config.toml
qk_norm = false
layers = 8
batch_size = 128
Rows from block 3 of a small CTC audio transcriber, named by matrix and row number. Rows with one number within an expert belong to one neuron, the router's apart. Each number is 200 + 20 x the weight over its row's rms, rounded and kept within 0 to 999. All counts start at 0. After the name is the row's rms in percent of the matrix's.
Before each expert's rows are labels from the 100 clips, of 14976, where the router gives the expert most weight on average: "top examples" is what is common among them. Only what is clearly more common there than usual is listed. The data: read English sentences (LibriTTS-R). In brackets: how many of the 100, against the usual share in percent.
# router: router (model.blocks.3.mlp.router.weight, 8x128, trained with AdamW), inputs 0-127
# gate: expert gate (model.blocks.3.mlp.gate, 8x128x128), inputs 0-127
# up: expert up (model.blocks.3.mlp.up, 8x128x128), inputs 0-127
# down: expert down (model.blocks.3.mlp.down, 8x128x128, transposed), outputs 0-127

# expert 6
top examples: voice: female (81 vs 52.4)
router.6,088,209,196,205,194,212,223,213,222,194,192,196,181,192,171,186,195,178,201,227,182,205,198,200,184,192,161,206,191,223,199,209,222,170,250,239,206,226,208,229,208,200,172,213,160,190,216,170,210,172,206,242,184,183,214,220,176,191,192,189,208,191,177,178,211,183,214,195,177,207,226,195,183,205,186,181,176,192,224,171,204,229,222,178,176,211,192,187,191,223,185,251,193,238,202,208,185,191,213,197,211,207,152,204,213,230,189,221,218,243,189,209,197,200,207,218,205,207,230,188,192,206,157,218,244,193,239,213,211
gate.12,098,217,234,202,209,228,227,178,197,160,205,228,203,175,219,200,205,153,191,214,216,205,223,189,201,204,187,211,229,201,211,208,218,164,171,201,195,225,205,179,195,237,189,158,223,218,156,208,202,204,210,196,166,185,197,195,188,236,220,206,174,228,185,157,201,204,224,222,226,161,188,175,183,175,200,220,215,181,230,201,226,201,231,217,214,219,171,201,177,188,199,179,198,219,227,203,201,203,202,203,172,226,196,217,190,229,220,208,187,187,212,194,194,204,175,199,224,194,190,232,189,191,227,230,237,192,201,171,193
up.12,099,214,208,219,213,192,201,220,237,189,231,198,184,210,200,168,189,169,206,209,240,193,219,197,192,222,176,243,160,207,192,228,197,162,189,212,186,180,208,198,210,221,206,220,214,173,219,214,171,205,198,186,184,227,233,195,212,191,218,158,202,246,200,179,185,216,198,223,186,179,184,213,198,207,212,186,202,200,244,174,186,173,208,206,218,202,149,206,208,188,194,171,178,213,212,177,220,182,198,230,191,148,184,199,197,176,201,209,182,226,213,191,177,234,201,195,192,201,206,225,175,184,235,201,168,229,205,209,208
down.12,099,223,191,177,205,208,175,182,217,172,197,186,196,215,183,164,194,230,238,216,198,200,200,198,158,181,188,210,204,190,158,196,208,178,188,196,184,199,246,194,223,237,188,217,214,222,239,214,185,196,165,187,199,215,221,220,178,137,215,184,216,204,213,217,186,201,183,174,213,164,190,194,215,173,208,219,208,215,214,238,197,188,215,219,203,200,184,194,245,211,205,174,188,204,197,218,209,215,170,225,219,190,215,217,201,205,219,230,221,194,199,216,185,227,175,166,194,193,184,166,175,209,185,199,204,245,206,220,202
gate.13,098,170,195,228,206,205,209,185,201,190,215,219,221,165,183,230,202,196,191,206,200,168,219,171,208,264,231,177,193,206,190,239,197,204,209,212,175,194,206,180,208,182,246,221,199,228,206,224,179,208,215,202,206,207,234,206,201,185,193,208,225,189,205,205,153,194,199,179,188,196,226,192,236,203,181,209,202,221,219,189,209,208,205,202,224,208,187,218,214,223,187,198,196,206,155,188,218,184,212,206,231,222,198,222,149,174,180,214,143,185,205,189,225,187,189,200,189,148,211,212,192,195,185,213,192,172,193,202,169
up.13,097,173,191,202,214,194,222,214,190,229,196,201,206,189,206,188,196,186,217,191,192,207,205,226,181,173,172,216,192,181,201,183,168,196,197,198,188,228,192,247,169,147,213,245,195,202,213,180,219,204,190,178,219,221,261,216,167,206,182,210,199,181,235,190,197,173,195,211,224,201,199,193,182,183,143,214,216,211,205,203,180,241,193,181,200,194,250,164,207,197,213,205,221,190,195,197,189,191,214,195,185,246,199,226,180,174,201,219,188,168,162,205,213,212,193,214,222,195,221,228,214,189,221,191,212,204,213,209,193
down.13,093,217,178,219,227,205,191,179,196,238,195,205,242,202,210,182,212,220,196,207,184,199,207,188,179,226,192,181,211,206,220,179,204,176,226,206,200,203,207,208,225,183,222,194,197,191,185,166,208,174,205,217,211,212,242,189,214,189,174,187,190,177,188,201,225,206,199,194,204,200,159,216,184,221,205,242,210,209,208,216,190,170,166,175,221,191,205,178,205,159,211,236,185,202,226,196,214,201,192,186,228,261,224,192,210,231,187,166,230,186,157,190,181,201,189,192,217,231,201,181,181,205,193,179,248,235,204,188,227
gate.14,095,161,190,219,185,198,212,190,169,159,183,183,218,196,212,212,196,164,208,191,199,208,168,195,225,140,170,220,193,179,149,189,199,170,174,207,180,206,187,197,220,197,216,185,176,188,202,198,201,183,183,204,204,185,234,190,204,220,190,214,196,217,212,198,195,215,207,186,182,196,206,176,206,177,222,181,202,203,186,192,173,209,191,207,180,195,192,196,173,208,219,233,220,164,175,202,168,254,233,183,195,195,209,218,208,199,209,187,189,222,192,206,205,144,201,179,205,212,238,180,199,178,199,179,225,215,196,152,173
up.14,096,229,198,197,174,163,212,195,201,239,212,219,217,198,159,165,197,181,218,221,191,177,222,200,202,227,195,223,213,174,200,210,229,194,211,254,169,185,203,218,193,206,219,223,207,228,204,165,218,206,219,186,214,187,193,223,191,192,202,182,212,188,173,201,192,193,200,196,193,216,222,209,220,177,172,212,189,195,148,199,203,197,198,173,219,194,197,189,236,176,197,208,172,191,185,176,198,184,185,170,207,202,200,194,232,231,208,219,214,201,204,173,174,220,172,199,184,195,201,169,186,240,174,161,187,167,251,212,203
down.14,100,213,203,185,200,181,158,168,205,203,190,221,183,228,188,186,229,161,229,201,213,205,178,216,208,200,215,193,169,195,208,185,183,180,178,196,191,200,192,209,202,213,182,213,196,185,227,176,227,182,199,218,194,211,200,207,195,190,209,167,217,209,205,214,232,190,238,202,219,187,208,228,205,181,195,170,170,144,213,199,160,177,200,192,204,193,225,181,186,234,175,210,227,203,207,191,213,187,214,199,158,210,189,208,147,222,200,229,223,188,176,203,212,220,201,177,219,183,195,187,191,214,183,214,186,273,181,176,194

# expert 4
top examples: voice: female (100 vs 52.4)
router.4,091,175,185,172,196,221,192,205,219,192,229,193,186,187,190,204,207,170,220,180,198,190,205,211,202,232,208,195,203,202,186,214,185,210,172,200,209,205,202,170,181,168,220,178,118,194,211,239,201,183,195,180,247,198,213,209,225,227,230,178,214,196,191,175,182,240,192,226,215,199,173,175,204,186,186,180,218,211,201,202,211,219,199,188,202,230,192,225,212,180,196,196,191,162,192,206,209,211,214,214,166,181,165,192,211,199,183,217,199,207,190,188,223,201,210,208,242,230,194,187,236,210,241,215,224,243,208,207,220
gate.15,098,184,187,176,202,171,219,212,186,196,165,237,186,208,201,194,203,181,196,207,196,168,186,190,213,139,198,243,194,192,213,174,174,177,205,231,189,203,206,190,196,195,186,196,227,193,175,232,243,204,188,223,218,197,204,194,204,202,181,220,186,210,214,191,194,206,193,213,150,180,210,228,202,212,171,203,187,231,219,205,194,170,213,194,225,155,199,237,199,164,218,222,227,200,193,178,197,200,200,197,243,195,196,193,269,217,190,182,210,194,185,205,162,192,174,177,205,201,200,225,206,192,199,221,227,199,199,199,181
up.15,102,195,211,188,186,241,202,187,219,190,198,194,200,189,219,202,193,192,213,196,213,209,212,218,213,181,144,185,177,214,239,230,194,175,177,183,196,199,171,200,197,214,230,228,224,200,242,179,204,185,177,226,205,195,170,222,173,188,207,166,201,132,186,190,215,192,191,205,248,154,198,184,224,215,190,202,239,198,194,209,194,214,198,193,209,188,208,189,210,193,177,216,223,244,200,215,174,211,204,226,213,193,194,196,189,203,195,214,195,191,218,195,184,235,199,220,172,190,216,209,202,175,152,166,193,181,174,203,191
down.15,094,198,193,198,198,180,200,200,186,195,153,225,213,204,193,205,193,161,208,178,208,191,221,214,221,187,190,200,198,204,220,192,190,201,208,210,179,219,192,183,200,179,201,179,201,162,206,196,224,207,185,191,203,226,224,203,215,184,167,191,251,176,250,220,232,217,205,182,188,153,197,185,152,201,171,246,183,185,219,226,203,201,189,184,214,191,189,240,202,187,201,203,205,191,199,201,162,194,171,195,208,225,187,189,223,188,180,177,212,216,196,211,162,231,223,211,195,172,171,163,208,185,215,229,207,225,191,242,219
gate.16,099,209,209,187,179,206,210,177,212,210,200,216,211,181,196,206,186,214,191,224,191,187,212,191,189,203,177,190,199,174,222,227,150,252,208,167,235,197,190,201,199,195,191,179,195,204,188,192,217,205,174,177,240,178,183,198,184,183,229,179,157,170,204,227,194,193,212,205,221,183,201,200,177,204,200,179,166,204,222,164,205,218,195,197,172,168,195,192,207,165,189,219,193,240,206,161,234,194,184,189,206,233,221,222,184,231,188,214,201,190,178,213,213,189,217,242,215,180,191,196,205,200,142,176,222,189,198,204,232
up.16,103,233,180,221,201,212,181,179,186,194,222,220,165,184,212,188,191,211,188,210,181,216,190,196,196,241,182,192,190,186,244,209,178,221,197,216,198,234,187,169,187,186,207,199,206,215,202,218,189,206,221,206,233,197,244,205,214,209,206,179,183,232,200,175,256,197,206,213,195,194,165,151,183,178,196,228,197,200,200,195,174,175,209,182,205,188,214,199,208,200,194,173,210,204,213,230,184,209,192,216,186,193,197,250,222,190,220,202,196,201,197,241,212,207,194,194,157,192,187,205,196,149,190,203,238,188,203,226,255
down.16,100,213,200,184,184,188,212,197,186,187,201,180,208,149,206,210,208,177,184,220,165,207,190,177,199,215,215,217,172,215,182,171,205,225,188,201,167,207,222,188,165,218,167,191,251,206,207,189,197,172,219,232,208,220,182,231,198,214,211,174,189,192,175,178,184,223,184,195,220,158,202,229,191,239,180,194,194,226,217,205,187,175,212,217,185,201,186,179,194,195,180,203,197,202,217,174,216,239,229,208,184,172,182,186,167,151,214,220,220,217,182,213,183,221,207,222,194,199,242,183,198,208,177,190,186,193,235,205,175
gate.17,100,195,212,177,202,200,221,193,203,195,165,194,225,201,226,188,208,186,183,171,183,211,199,221,220,211,218,189,227,191,211,214,144,189,257,188,211,192,225,212,235,176,227,214,209,203,177,213,189,246,212,204,229,233,220,218,210,197,210,171,199,162,168,230,218,178,183,210,169,183,203,204,199,209,206,203,178,207,207,186,216,170,190,220,215,230,171,234,206,180,183,197,196,209,230,229,192,222,185,214,211,229,216,217,188,200,203,244,195,199,148,173,197,195,198,208,209,232,171,205,179,198,191,196,180,190,185,186,197
up.17,100,204,208,236,214,210,175,214,189,230,175,217,212,183,213,214,230,225,200,211,209,215,206,182,184,194,240,188,229,184,193,196,193,231,162,181,192,176,176,197,238,202,202,221,159,159,143,189,172,254,198,188,217,191,196,207,193,204,205,228,206,231,208,190,158,197,182,199,208,182,179,224,203,173,238,207,211,207,190,201,233,186,188,204,189,174,183,204,183,225,203,199,150,185,223,182,191,192,201,209,199,210,200,193,200,198,172,170,203,195,184,202,202,203,214,212,205,198,199,185,239,181,205,192,169,165,164,203,213
down.17,102,182,197,181,199,173,172,194,195,198,183,187,197,198,217,224,241,201,203,198,213,202,203,221,177,203,214,157,153,211,248,227,219,188,199,223,252,229,208,182,200,209,201,248,198,189,213,179,197,196,190,192,217,218,204,235,203,196,184,174,164,213,222,210,199,157,200,171,170,194,201,189,221,211,190,219,203,196,205,215,185,236,188,188,207,228,187,173,183,196,187,212,185,245,205,213,167,214,213,179,179,185,196,219,218,207,198,199,201,254,222,214,220,190,193,193,147,224,182,213,203,192,188,187,192,186,183,182,187

# expert 1
top examples: the word "you" (33 vs 14.4)
router.1,091,198,194,174,184,162,187,189,194,190,212,206,206,197,173,186,204,239,209,184,219,197,191,203,225,169,179,228,196,202,205,210,218,222,232,198,184,184,207,220,242,181,213,186,225,224,229,241,216,179,248,209,199,167,207,215,213,191,210,193,214,195,207,195,240,181,205,187,203,188,220,194,189,181,219,196,207,212,224,200,232,227,192,199,197,166,236,199,181,193,224,251,206,171,193,196,219,204,207,166,219,219,199,200,192,174,210,234,225,212,171,195,211,175,197,241,208,191,152,195,242,191,180,172,207,209,194,180,216
gate.15,114,183,214,178,181,224,234,222,229,201,205,243,188,183,180,192,207,203,199,208,199,204,163,239,197,192,206,229,185,231,200,198,228,198,180,190,163,198,205,199,207,193,196,204,188,199,212,220,216,220,208,230,183,230,219,211,186,147,214,199,218,192,213,173,227,202,214,188,203,179,183,212,163,199,213,198,180,168,173,209,222,169,218,181,185,197,204,204,190,201,185,236,217,175,169,196,203,227,200,191,202,183,169,242,180,224,167,221,196,158,247,205,206,180,181,201,179,175,211,195,230,170,191,212,213,215,232,194,192
up.15,101,213,185,221,229,207,181,179,228,205,258,194,235,197,222,192,219,171,226,199,192,208,203,194,218,162,195,175,209,181,200,209,200,222,183,206,207,216,203,183,218,189,205,236,229,184,220,218,188,162,143,220,186,191,195,174,228,208,186,193,175,272,196,207,195,208,207,203,199,179,200,170,204,207,167,160,212,205,187,175,216,187,211,178,199,196,203,214,180,179,212,215,203,220,187,210,227,173,195,224,223,180,212,184,202,218,169,224,207,204,173,198,207,212,201,229,193,225,210,228,229,225,190,197,228,208,194,204,202
down.15,100,221,178,198,197,211,209,175,213,225,216,181,230,216,206,198,210,161,203,191,221,228,196,207,199,189,234,185,191,245,203,217,178,177,182,191,225,201,221,164,205,205,191,211,191,211,217,163,184,216,207,161,136,205,215,212,191,187,206,178,200,168,200,206,179,191,190,185,219,180,223,215,205,199,164,207,184,183,201,213,206,203,216,204,221,186,220,205,215,194,195,225,218,236,205,174,231,206,168,245,215,210,218,217,206,218,205,210,191,187,177,205,216,152,174,218,202,184,216,184,223,151,213,238,188,214,175,221,211
gate.16,097,179,226,174,218,221,216,202,203,174,211,195,204,203,194,196,192,156,189,176,179,173,197,193,212,168,205,212,167,186,238,191,191,224,230,252,222,175,216,208,217,193,188,186,176,224,205,208,199,191,163,216,216,205,198,195,228,207,218,228,189,184,210,195,178,204,182,247,186,163,191,184,199,182,198,222,182,223,193,183,196,192,225,185,218,180,207,213,176,198,224,180,232,219,216,189,202,227,197,183,168,222,189,206,195,172,181,190,214,254,168,233,201,198,185,189,220,248,230,220,205,208,190,217,169,196,200,176,198
up.16,095,202,193,226,180,191,219,225,191,191,171,208,194,209,217,211,206,191,207,245,160,207,242,179,190,213,200,222,220,228,206,182,200,200,234,184,221,199,189,212,208,196,208,220,195,196,186,222,217,218,188,184,204,195,160,165,189,157,201,228,183,212,181,177,178,189,201,206,203,192,161,221,193,237,204,200,196,218,150,196,197,193,206,195,181,211,204,181,213,197,182,210,198,207,235,177,164,175,229,208,199,209,185,214,171,220,223,131,198,185,228,198,226,188,211,194,210,202,166,232,184,206,189,207,172,210,177,176,175
down.16,096,188,180,190,217,229,164,225,206,194,223,212,210,163,209,208,191,219,179,177,220,211,194,176,183,192,173,189,201,201,239,214,198,181,202,185,209,244,182,218,192,201,172,190,195,219,226,237,191,208,187,196,241,157,197,189,197,198,179,186,204,193,226,217,170,170,202,160,177,196,191,189,209,251,206,199,202,192,192,200,221,220,190,186,200,192,195,193,197,197,238,209,191,231,189,237,202,182,205,185,191,215,211,194,203,218,203,214,211,195,165,150,223,232,217,195,177,243,232,234,196,213,227,214,191,197,194,155,207
gate.17,101,195,188,241,211,167,220,194,209,187,177,195,210,207,203,190,192,183,205,191,216,166,195,195,229,195,168,214,176,191,173,196,145,222,183,147,211,178,209,182,170,192,188,178,215,204,213,149,152,180,206,202,208,193,191,225,189,195,228,220,199,180,150,190,191,181,206,182,213,219,233,200,209,228,199,206,215,173,208,195,208,210,196,185,183,200,171,195,203,190,175,206,211,203,197,179,197,214,210,204,225,189,179,203,214,174,235,194,212,190,195,201,195,195,217,180,170,231,224,202,178,229,223,196,197,248,250,209,194
up.17,090,176,198,188,225,202,176,163,187,206,186,180,196,208,215,179,184,182,192,214,175,196,205,181,214,191,234,189,198,186,204,206,207,207,208,225,211,175,165,196,194,200,190,229,197,182,212,215,212,196,185,218,229,203,210,166,190,196,179,219,216,161,229,154,191,202,199,194,205,215,177,205,193,207,209,180,210,213,217,208,158,197,205,182,205,172,244,199,192,240,188,191,206,221,183,196,195,245,204,220,207,222,197,192,208,181,227,183,237,177,155,208,215,199,231,195,221,203,236,162,153,154,173,220,235,194,184,195,190
down.17,096,230,207,211,200,174,194,196,204,207,179,160,195,201,218,184,180,228,184,175,191,190,190,208,174,251,202,205,164,202,197,201,204,208,208,211,223,236,208,186,183,193,192,174,231,191,215,175,175,211,208,199,150,208,212,212,231,211,225,202,167,212,201,198,197,201,196,178,177,207,209,189,208,216,212,210,215,176,157,204,210,205,180,212,188,251,180,189,159,193,191,196,178,215,184,219,207,186,166,203,168,205,189,234,204,208,210,188,185,200,248,161,170,192,197,262,220,181,209,211,206,207,205,229,173,201,208,183,187

# expert 3
top examples: voice: male (84 vs 47.6)
router.3,111,196,215,209,210,204,227,238,215,236,188,225,224,236,230,214,203,199,206,200,178,221,170,176,193,192,202,193,176,160,181,176,197,180,174,186,153,174,178,178,194,177,183,211,224,208,212,198,194,187,171,174,185,235,177,197,200,202,187,221,208,231,185,219,175,179,193,173,183,196,173,224,230,230,207,237,234,231,235,213,210,222,195,227,209,205,196,233,229,209,231,212,199,205,186,227,208,233,198,208,178,203,197,201,189,195,203,171,206,166,211,184,186,205,194,198,166,178,209,188,182,196,163,188,179,182,193,202,191
gate.15,110,190,193,178,154,201,210,219,195,164,219,208,215,174,182,173,220,183,203,210,184,187,190,215,208,219,176,220,187,193,235,198,185,190,195,225,209,168,190,215,181,191,232,167,166,192,189,188,191,245,215,224,178,194,187,209,219,169,151,150,191,238,231,180,217,178,175,196,183,182,231,212,220,199,204,193,181,217,204,204,184,201,217,184,169,219,203,217,219,174,192,159,202,223,215,217,193,195,168,173,169,212,203,211,212,242,177,226,185,217,223,205,195,203,205,197,162,208,195,205,199,200,207,200,219,179,192,218,193
up.15,106,206,182,203,216,206,218,179,200,162,182,184,181,208,205,195,198,187,221,199,161,208,205,183,194,145,230,207,181,192,231,191,220,219,179,195,215,197,198,193,193,222,181,240,227,250,225,203,192,168,213,187,212,173,215,225,177,212,212,256,192,175,216,210,193,171,204,200,197,188,187,217,201,184,179,176,169,214,178,213,206,194,223,179,218,192,200,197,175,250,184,231,191,191,185,231,193,218,212,198,233,171,188,151,213,183,195,212,214,186,165,184,204,200,176,183,228,198,176,197,193,229,192,195,210,211,174,200,206
down.15,098,195,200,193,146,171,215,165,204,183,189,164,193,190,157,159,197,203,211,211,184,185,184,212,193,223,189,194,186,194,200,188,204,208,178,203,193,193,203,215,219,194,246,215,150,229,238,208,211,191,204,232,195,172,188,190,180,190,166,183,206,208,226,192,177,172,175,204,161,205,182,182,221,225,227,214,159,232,219,203,217,196,197,196,194,219,215,221,157,216,209,223,209,193,191,219,204,208,199,211,230,194,176,216,223,210,212,222,196,205,192,228,160,204,185,212,216,185,224,215,200,244,195,216,179,205,187,223,184
gate.16,100,224,243,199,193,190,190,171,204,179,159,222,199,207,197,184,210,229,177,194,221,200,220,234,189,212,245,220,230,183,195,212,206,223,190,202,195,223,190,171,186,225,219,219,194,202,191,200,244,188,209,201,235,223,190,209,217,200,171,211,235,187,228,190,231,217,235,193,231,178,179,151,203,181,212,171,211,199,213,184,173,187,223,197,200,211,189,182,201,214,228,188,186,210,209,216,195,222,210,228,198,167,226,217,176,205,195,213,163,175,219,199,216,191,179,197,216,172,187,167,182,170,192,189,174,223,226,209,187
up.16,098,207,193,206,168,185,198,176,206,177,236,226,187,192,188,174,241,185,187,193,231,197,247,187,203,212,200,187,219,235,194,207,235,186,191,223,188,217,197,218,223,191,159,173,222,194,201,174,202,168,197,182,200,203,201,189,196,218,228,196,202,210,179,139,193,186,206,205,213,198,202,175,165,173,217,208,207,202,208,219,212,188,190,201,217,168,192,202,200,213,211,199,209,177,198,209,183,221,180,184,232,206,185,199,201,176,175,192,199,162,204,220,246,231,219,219,244,193,164,215,195,206,212,191,164,209,219,224,244
down.16,095,181,222,231,167,207,203,213,210,198,148,214,180,196,216,211,203,216,178,198,171,206,190,201,204,232,180,199,184,171,181,254,175,239,241,208,186,216,200,188,197,204,190,228,236,181,180,171,210,206,197,238,225,208,201,223,215,187,228,200,235,192,187,197,245,220,207,176,189,250,200,203,248,227,186,193,213,208,161,216,187,201,212,199,180,203,195,216,211,197,226,211,212,203,196,173,183,199,182,204,195,221,182,191,174,187,219,192,204,217,175,205,189,181,187,210,214,205,174,205,227,226,223,187,191,230,204,212,171
gate.17,091,214,230,192,180,184,221,200,186,221,196,156,200,212,205,220,197,203,164,192,190,208,201,215,198,229,190,217,198,211,224,208,211,170,178,152,159,181,209,196,217,167,192,188,200,187,179,176,202,189,190,191,188,172,201,213,174,223,201,212,185,237,231,212,214,214,221,230,212,217,223,196,225,229,181,201,203,167,201,166,184,237,184,189,206,178,205,176,199,171,201,229,180,205,187,213,222,203,167,220,203,185,184,212,221,199,198,190,196,199,241,255,247,193,210,238,198,201,209,180,197,203,232,200,226,195,188,212,165
up.17,100,173,195,214,195,213,259,231,186,205,206,196,197,217,197,200,164,183,181,199,192,227,214,176,217,195,180,206,224,196,191,185,211,198,186,160,179,174,183,233,159,181,203,192,202,161,214,198,180,138,214,194,226,208,179,205,199,203,213,226,175,203,233,205,223,185,228,211,200,224,218,200,209,197,240,209,194,176,226,180,221,198,188,181,196,201,231,183,205,205,221,199,200,197,190,201,201,191,191,209,173,171,169,205,196,223,162,190,174,169,215,195,209,185,177,224,194,203,208,192,174,163,197,189,178,199,190,224,145
down.17,105,204,199,245,173,238,192,208,193,190,189,194,211,218,198,185,230,172,184,231,224,209,201,203,190,212,221,210,177,170,228,207,216,225,199,199,199,172,225,191,166,172,180,194,178,225,215,217,226,196,162,152,210,213,182,190,163,181,202,222,178,201,200,218,198,180,216,177,182,199,198,230,204,214,188,226,201,224,175,180,187,239,215,212,217,191,219,199,197,206,232,178,228,198,169,209,184,187,179,193,223,213,194,156,147,214,190,186,188,186,213,231,192,207,223,211,172,196,185,203,190,192,232,214,234,195,221,197,179

# expert 5
top examples: voice: male (99 vs 47.6)
router.5,091,173,208,163,214,184,204,188,185,185,221,192,189,183,169,207,212,220,208,158,201,149,227,175,189,187,224,199,180,178,169,234,230,207,198,193,208,186,199,201,183,237,223,172,197,191,188,207,174,178,228,208,223,184,216,206,206,222,227,202,221,229,189,192,207,214,200,182,200,191,200,191,195,175,166,181,180,240,229,220,221,205,183,186,187,225,193,211,199,198,197,213,237,190,189,210,188,193,214,184,222,222,211,192,187,221,186,205,196,237,201,202,200,203,217,217,222,196,225,220,259,195,202,189,188,169,216,167,143
gate.3,096,229,178,210,198,195,210,189,204,208,207,176,184,196,227,191,195,165,197,223,219,177,199,215,199,190,185,225,193,201,230,184,209,199,207,206,199,188,197,255,197,180,200,241,190,203,235,193,226,186,225,180,186,160,203,199,192,169,172,179,203,160,203,188,181,196,228,238,193,184,216,211,193,203,195,196,202,163,222,200,212,215,234,222,162,184,208,202,198,177,189,232,207,191,206,222,151,231,175,185,211,187,194,238,162,187,206,208,216,191,202,223,239,161,212,185,204,196,217,206,170,191,209,167,157,182,197,212,203
up.3,102,187,195,232,162,227,179,194,217,201,219,193,214,197,208,239,218,190,218,201,202,235,260,221,194,179,211,190,219,199,216,226,209,180,186,177,212,194,179,203,190,236,206,171,177,198,182,237,212,215,170,196,180,211,212,202,218,183,212,189,215,200,197,210,188,180,204,216,229,154,195,220,194,197,182,221,235,200,193,233,182,218,210,220,212,187,212,171,186,171,198,232,222,183,177,217,206,199,179,183,204,223,224,185,209,246,224,194,209,199,198,181,179,162,206,174,181,191,210,222,221,221,223,171,191,215,220,244,199
down.3,098,190,190,170,242,197,212,209,193,200,228,214,213,189,172,206,159,247,184,189,208,178,208,196,216,228,214,206,200,211,207,209,175,192,195,181,188,186,238,207,199,242,187,219,171,177,197,220,176,206,188,144,216,181,195,179,191,196,216,223,189,179,244,208,182,200,221,204,238,212,187,190,206,222,195,183,192,212,223,172,221,209,207,189,177,197,176,210,226,240,179,212,189,220,161,204,181,213,181,239,194,186,201,183,187,242,192,204,204,174,197,210,217,220,204,199,226,149,192,190,215,214,205,205,178,179,223,197,221
gate.4,103,191,203,199,162,193,181,221,210,189,202,182,214,235,191,190,196,207,211,196,197,200,219,215,211,185,183,213,208,214,225,196,197,209,199,203,239,202,171,207,197,213,166,174,171,190,212,217,195,209,234,227,193,234,216,182,210,154,183,191,198,198,208,191,247,201,207,191,208,194,162,212,213,205,233,197,196,189,199,180,191,234,204,174,221,203,202,193,174,208,204,185,188,216,208,187,178,186,213,259,218,181,203,216,207,199,202,149,162,174,209,219,181,216,179,216,173,161,246,180,221,209,200,198,220,212,195,224,260
up.4,099,202,195,203,191,209,217,212,218,190,201,214,193,190,165,196,199,161,200,208,186,192,167,187,180,213,211,184,187,208,211,187,257,179,235,177,201,199,182,195,211,197,220,209,220,204,207,194,219,208,182,141,198,219,142,202,259,212,225,197,180,185,189,197,201,216,190,218,215,215,195,214,186,180,179,206,204,180,183,187,197,198,199,210,171,245,196,203,233,168,201,222,201,198,202,248,213,200,213,215,194,188,251,204,218,178,180,232,205,186,251,213,230,193,231,192,196,189,218,182,190,206,206,194,176,184,212,205,216
down.4,101,192,172,171,197,199,201,198,178,194,190,207,210,207,189,183,212,180,235,244,185,181,196,226,179,175,222,191,192,219,207,185,182,235,188,192,237,211,175,195,240,194,200,174,193,220,203,140,206,204,180,190,216,228,223,213,218,188,208,183,206,232,211,154,223,177,218,188,206,191,205,205,210,201,163,175,216,193,172,246,207,180,248,192,190,206,200,236,210,203,189,170,192,219,188,163,216,202,213,193,184,226,176,200,183,184,207,226,175,177,214,220,227,194,179,220,210,213,196,206,182,197,170,196,217,232,218,193,192
gate.5,106,189,199,216,195,207,202,201,200,205,199,156,207,211,208,229,183,200,203,209,200,199,200,189,201,225,187,217,229,169,160,203,229,199,220,211,218,215,217,196,212,189,245,188,196,166,207,193,187,210,195,199,215,200,188,198,181,216,180,193,162,236,218,230,219,205,180,229,228,185,173,202,200,231,190,201,165,188,208,187,213,217,211,193,229,216,158,232,198,192,210,177,207,265,225,171,197,193,209,189,173,183,196,214,216,207,174,223,183,191,197,172,188,223,201,158,208,167,178,203,158,176,224,192,197,225,226,197,237
up.5,108,181,193,217,179,194,180,196,213,225,219,219,191,190,207,205,212,204,208,189,208,199,195,244,152,238,203,217,171,229,202,221,198,195,189,218,228,205,191,203,206,232,179,198,189,244,182,222,199,180,182,235,191,213,151,192,215,191,203,200,205,178,209,176,201,225,214,189,203,209,230,189,213,231,204,202,255,223,222,205,170,168,192,192,193,197,205,195,215,179,221,172,198,190,210,192,218,193,190,175,160,182,198,219,198,212,224,234,205,200,236,217,218,220,189,175,218,190,214,204,189,233,244,221,168,181,230,227,183
down.5,102,198,215,192,202,209,187,213,176,179,200,171,176,239,210,180,177,196,213,224,189,209,244,207,176,181,189,218,198,167,204,170,205,180,219,222,195,205,199,185,182,213,203,204,222,214,221,192,205,190,253,218,180,186,222,182,205,178,200,178,211,188,166,241,207,199,186,205,169,222,201,198,171,155,183,203,201,183,241,175,187,241,213,203,201,208,178,182,222,197,188,183,201,255,219,227,177,172,201,195,199,235,218,223,223,208,204,194,212,204,198,209,161,213,196,197,201,178,176,183,161,207,180,216,199,217,230,187,228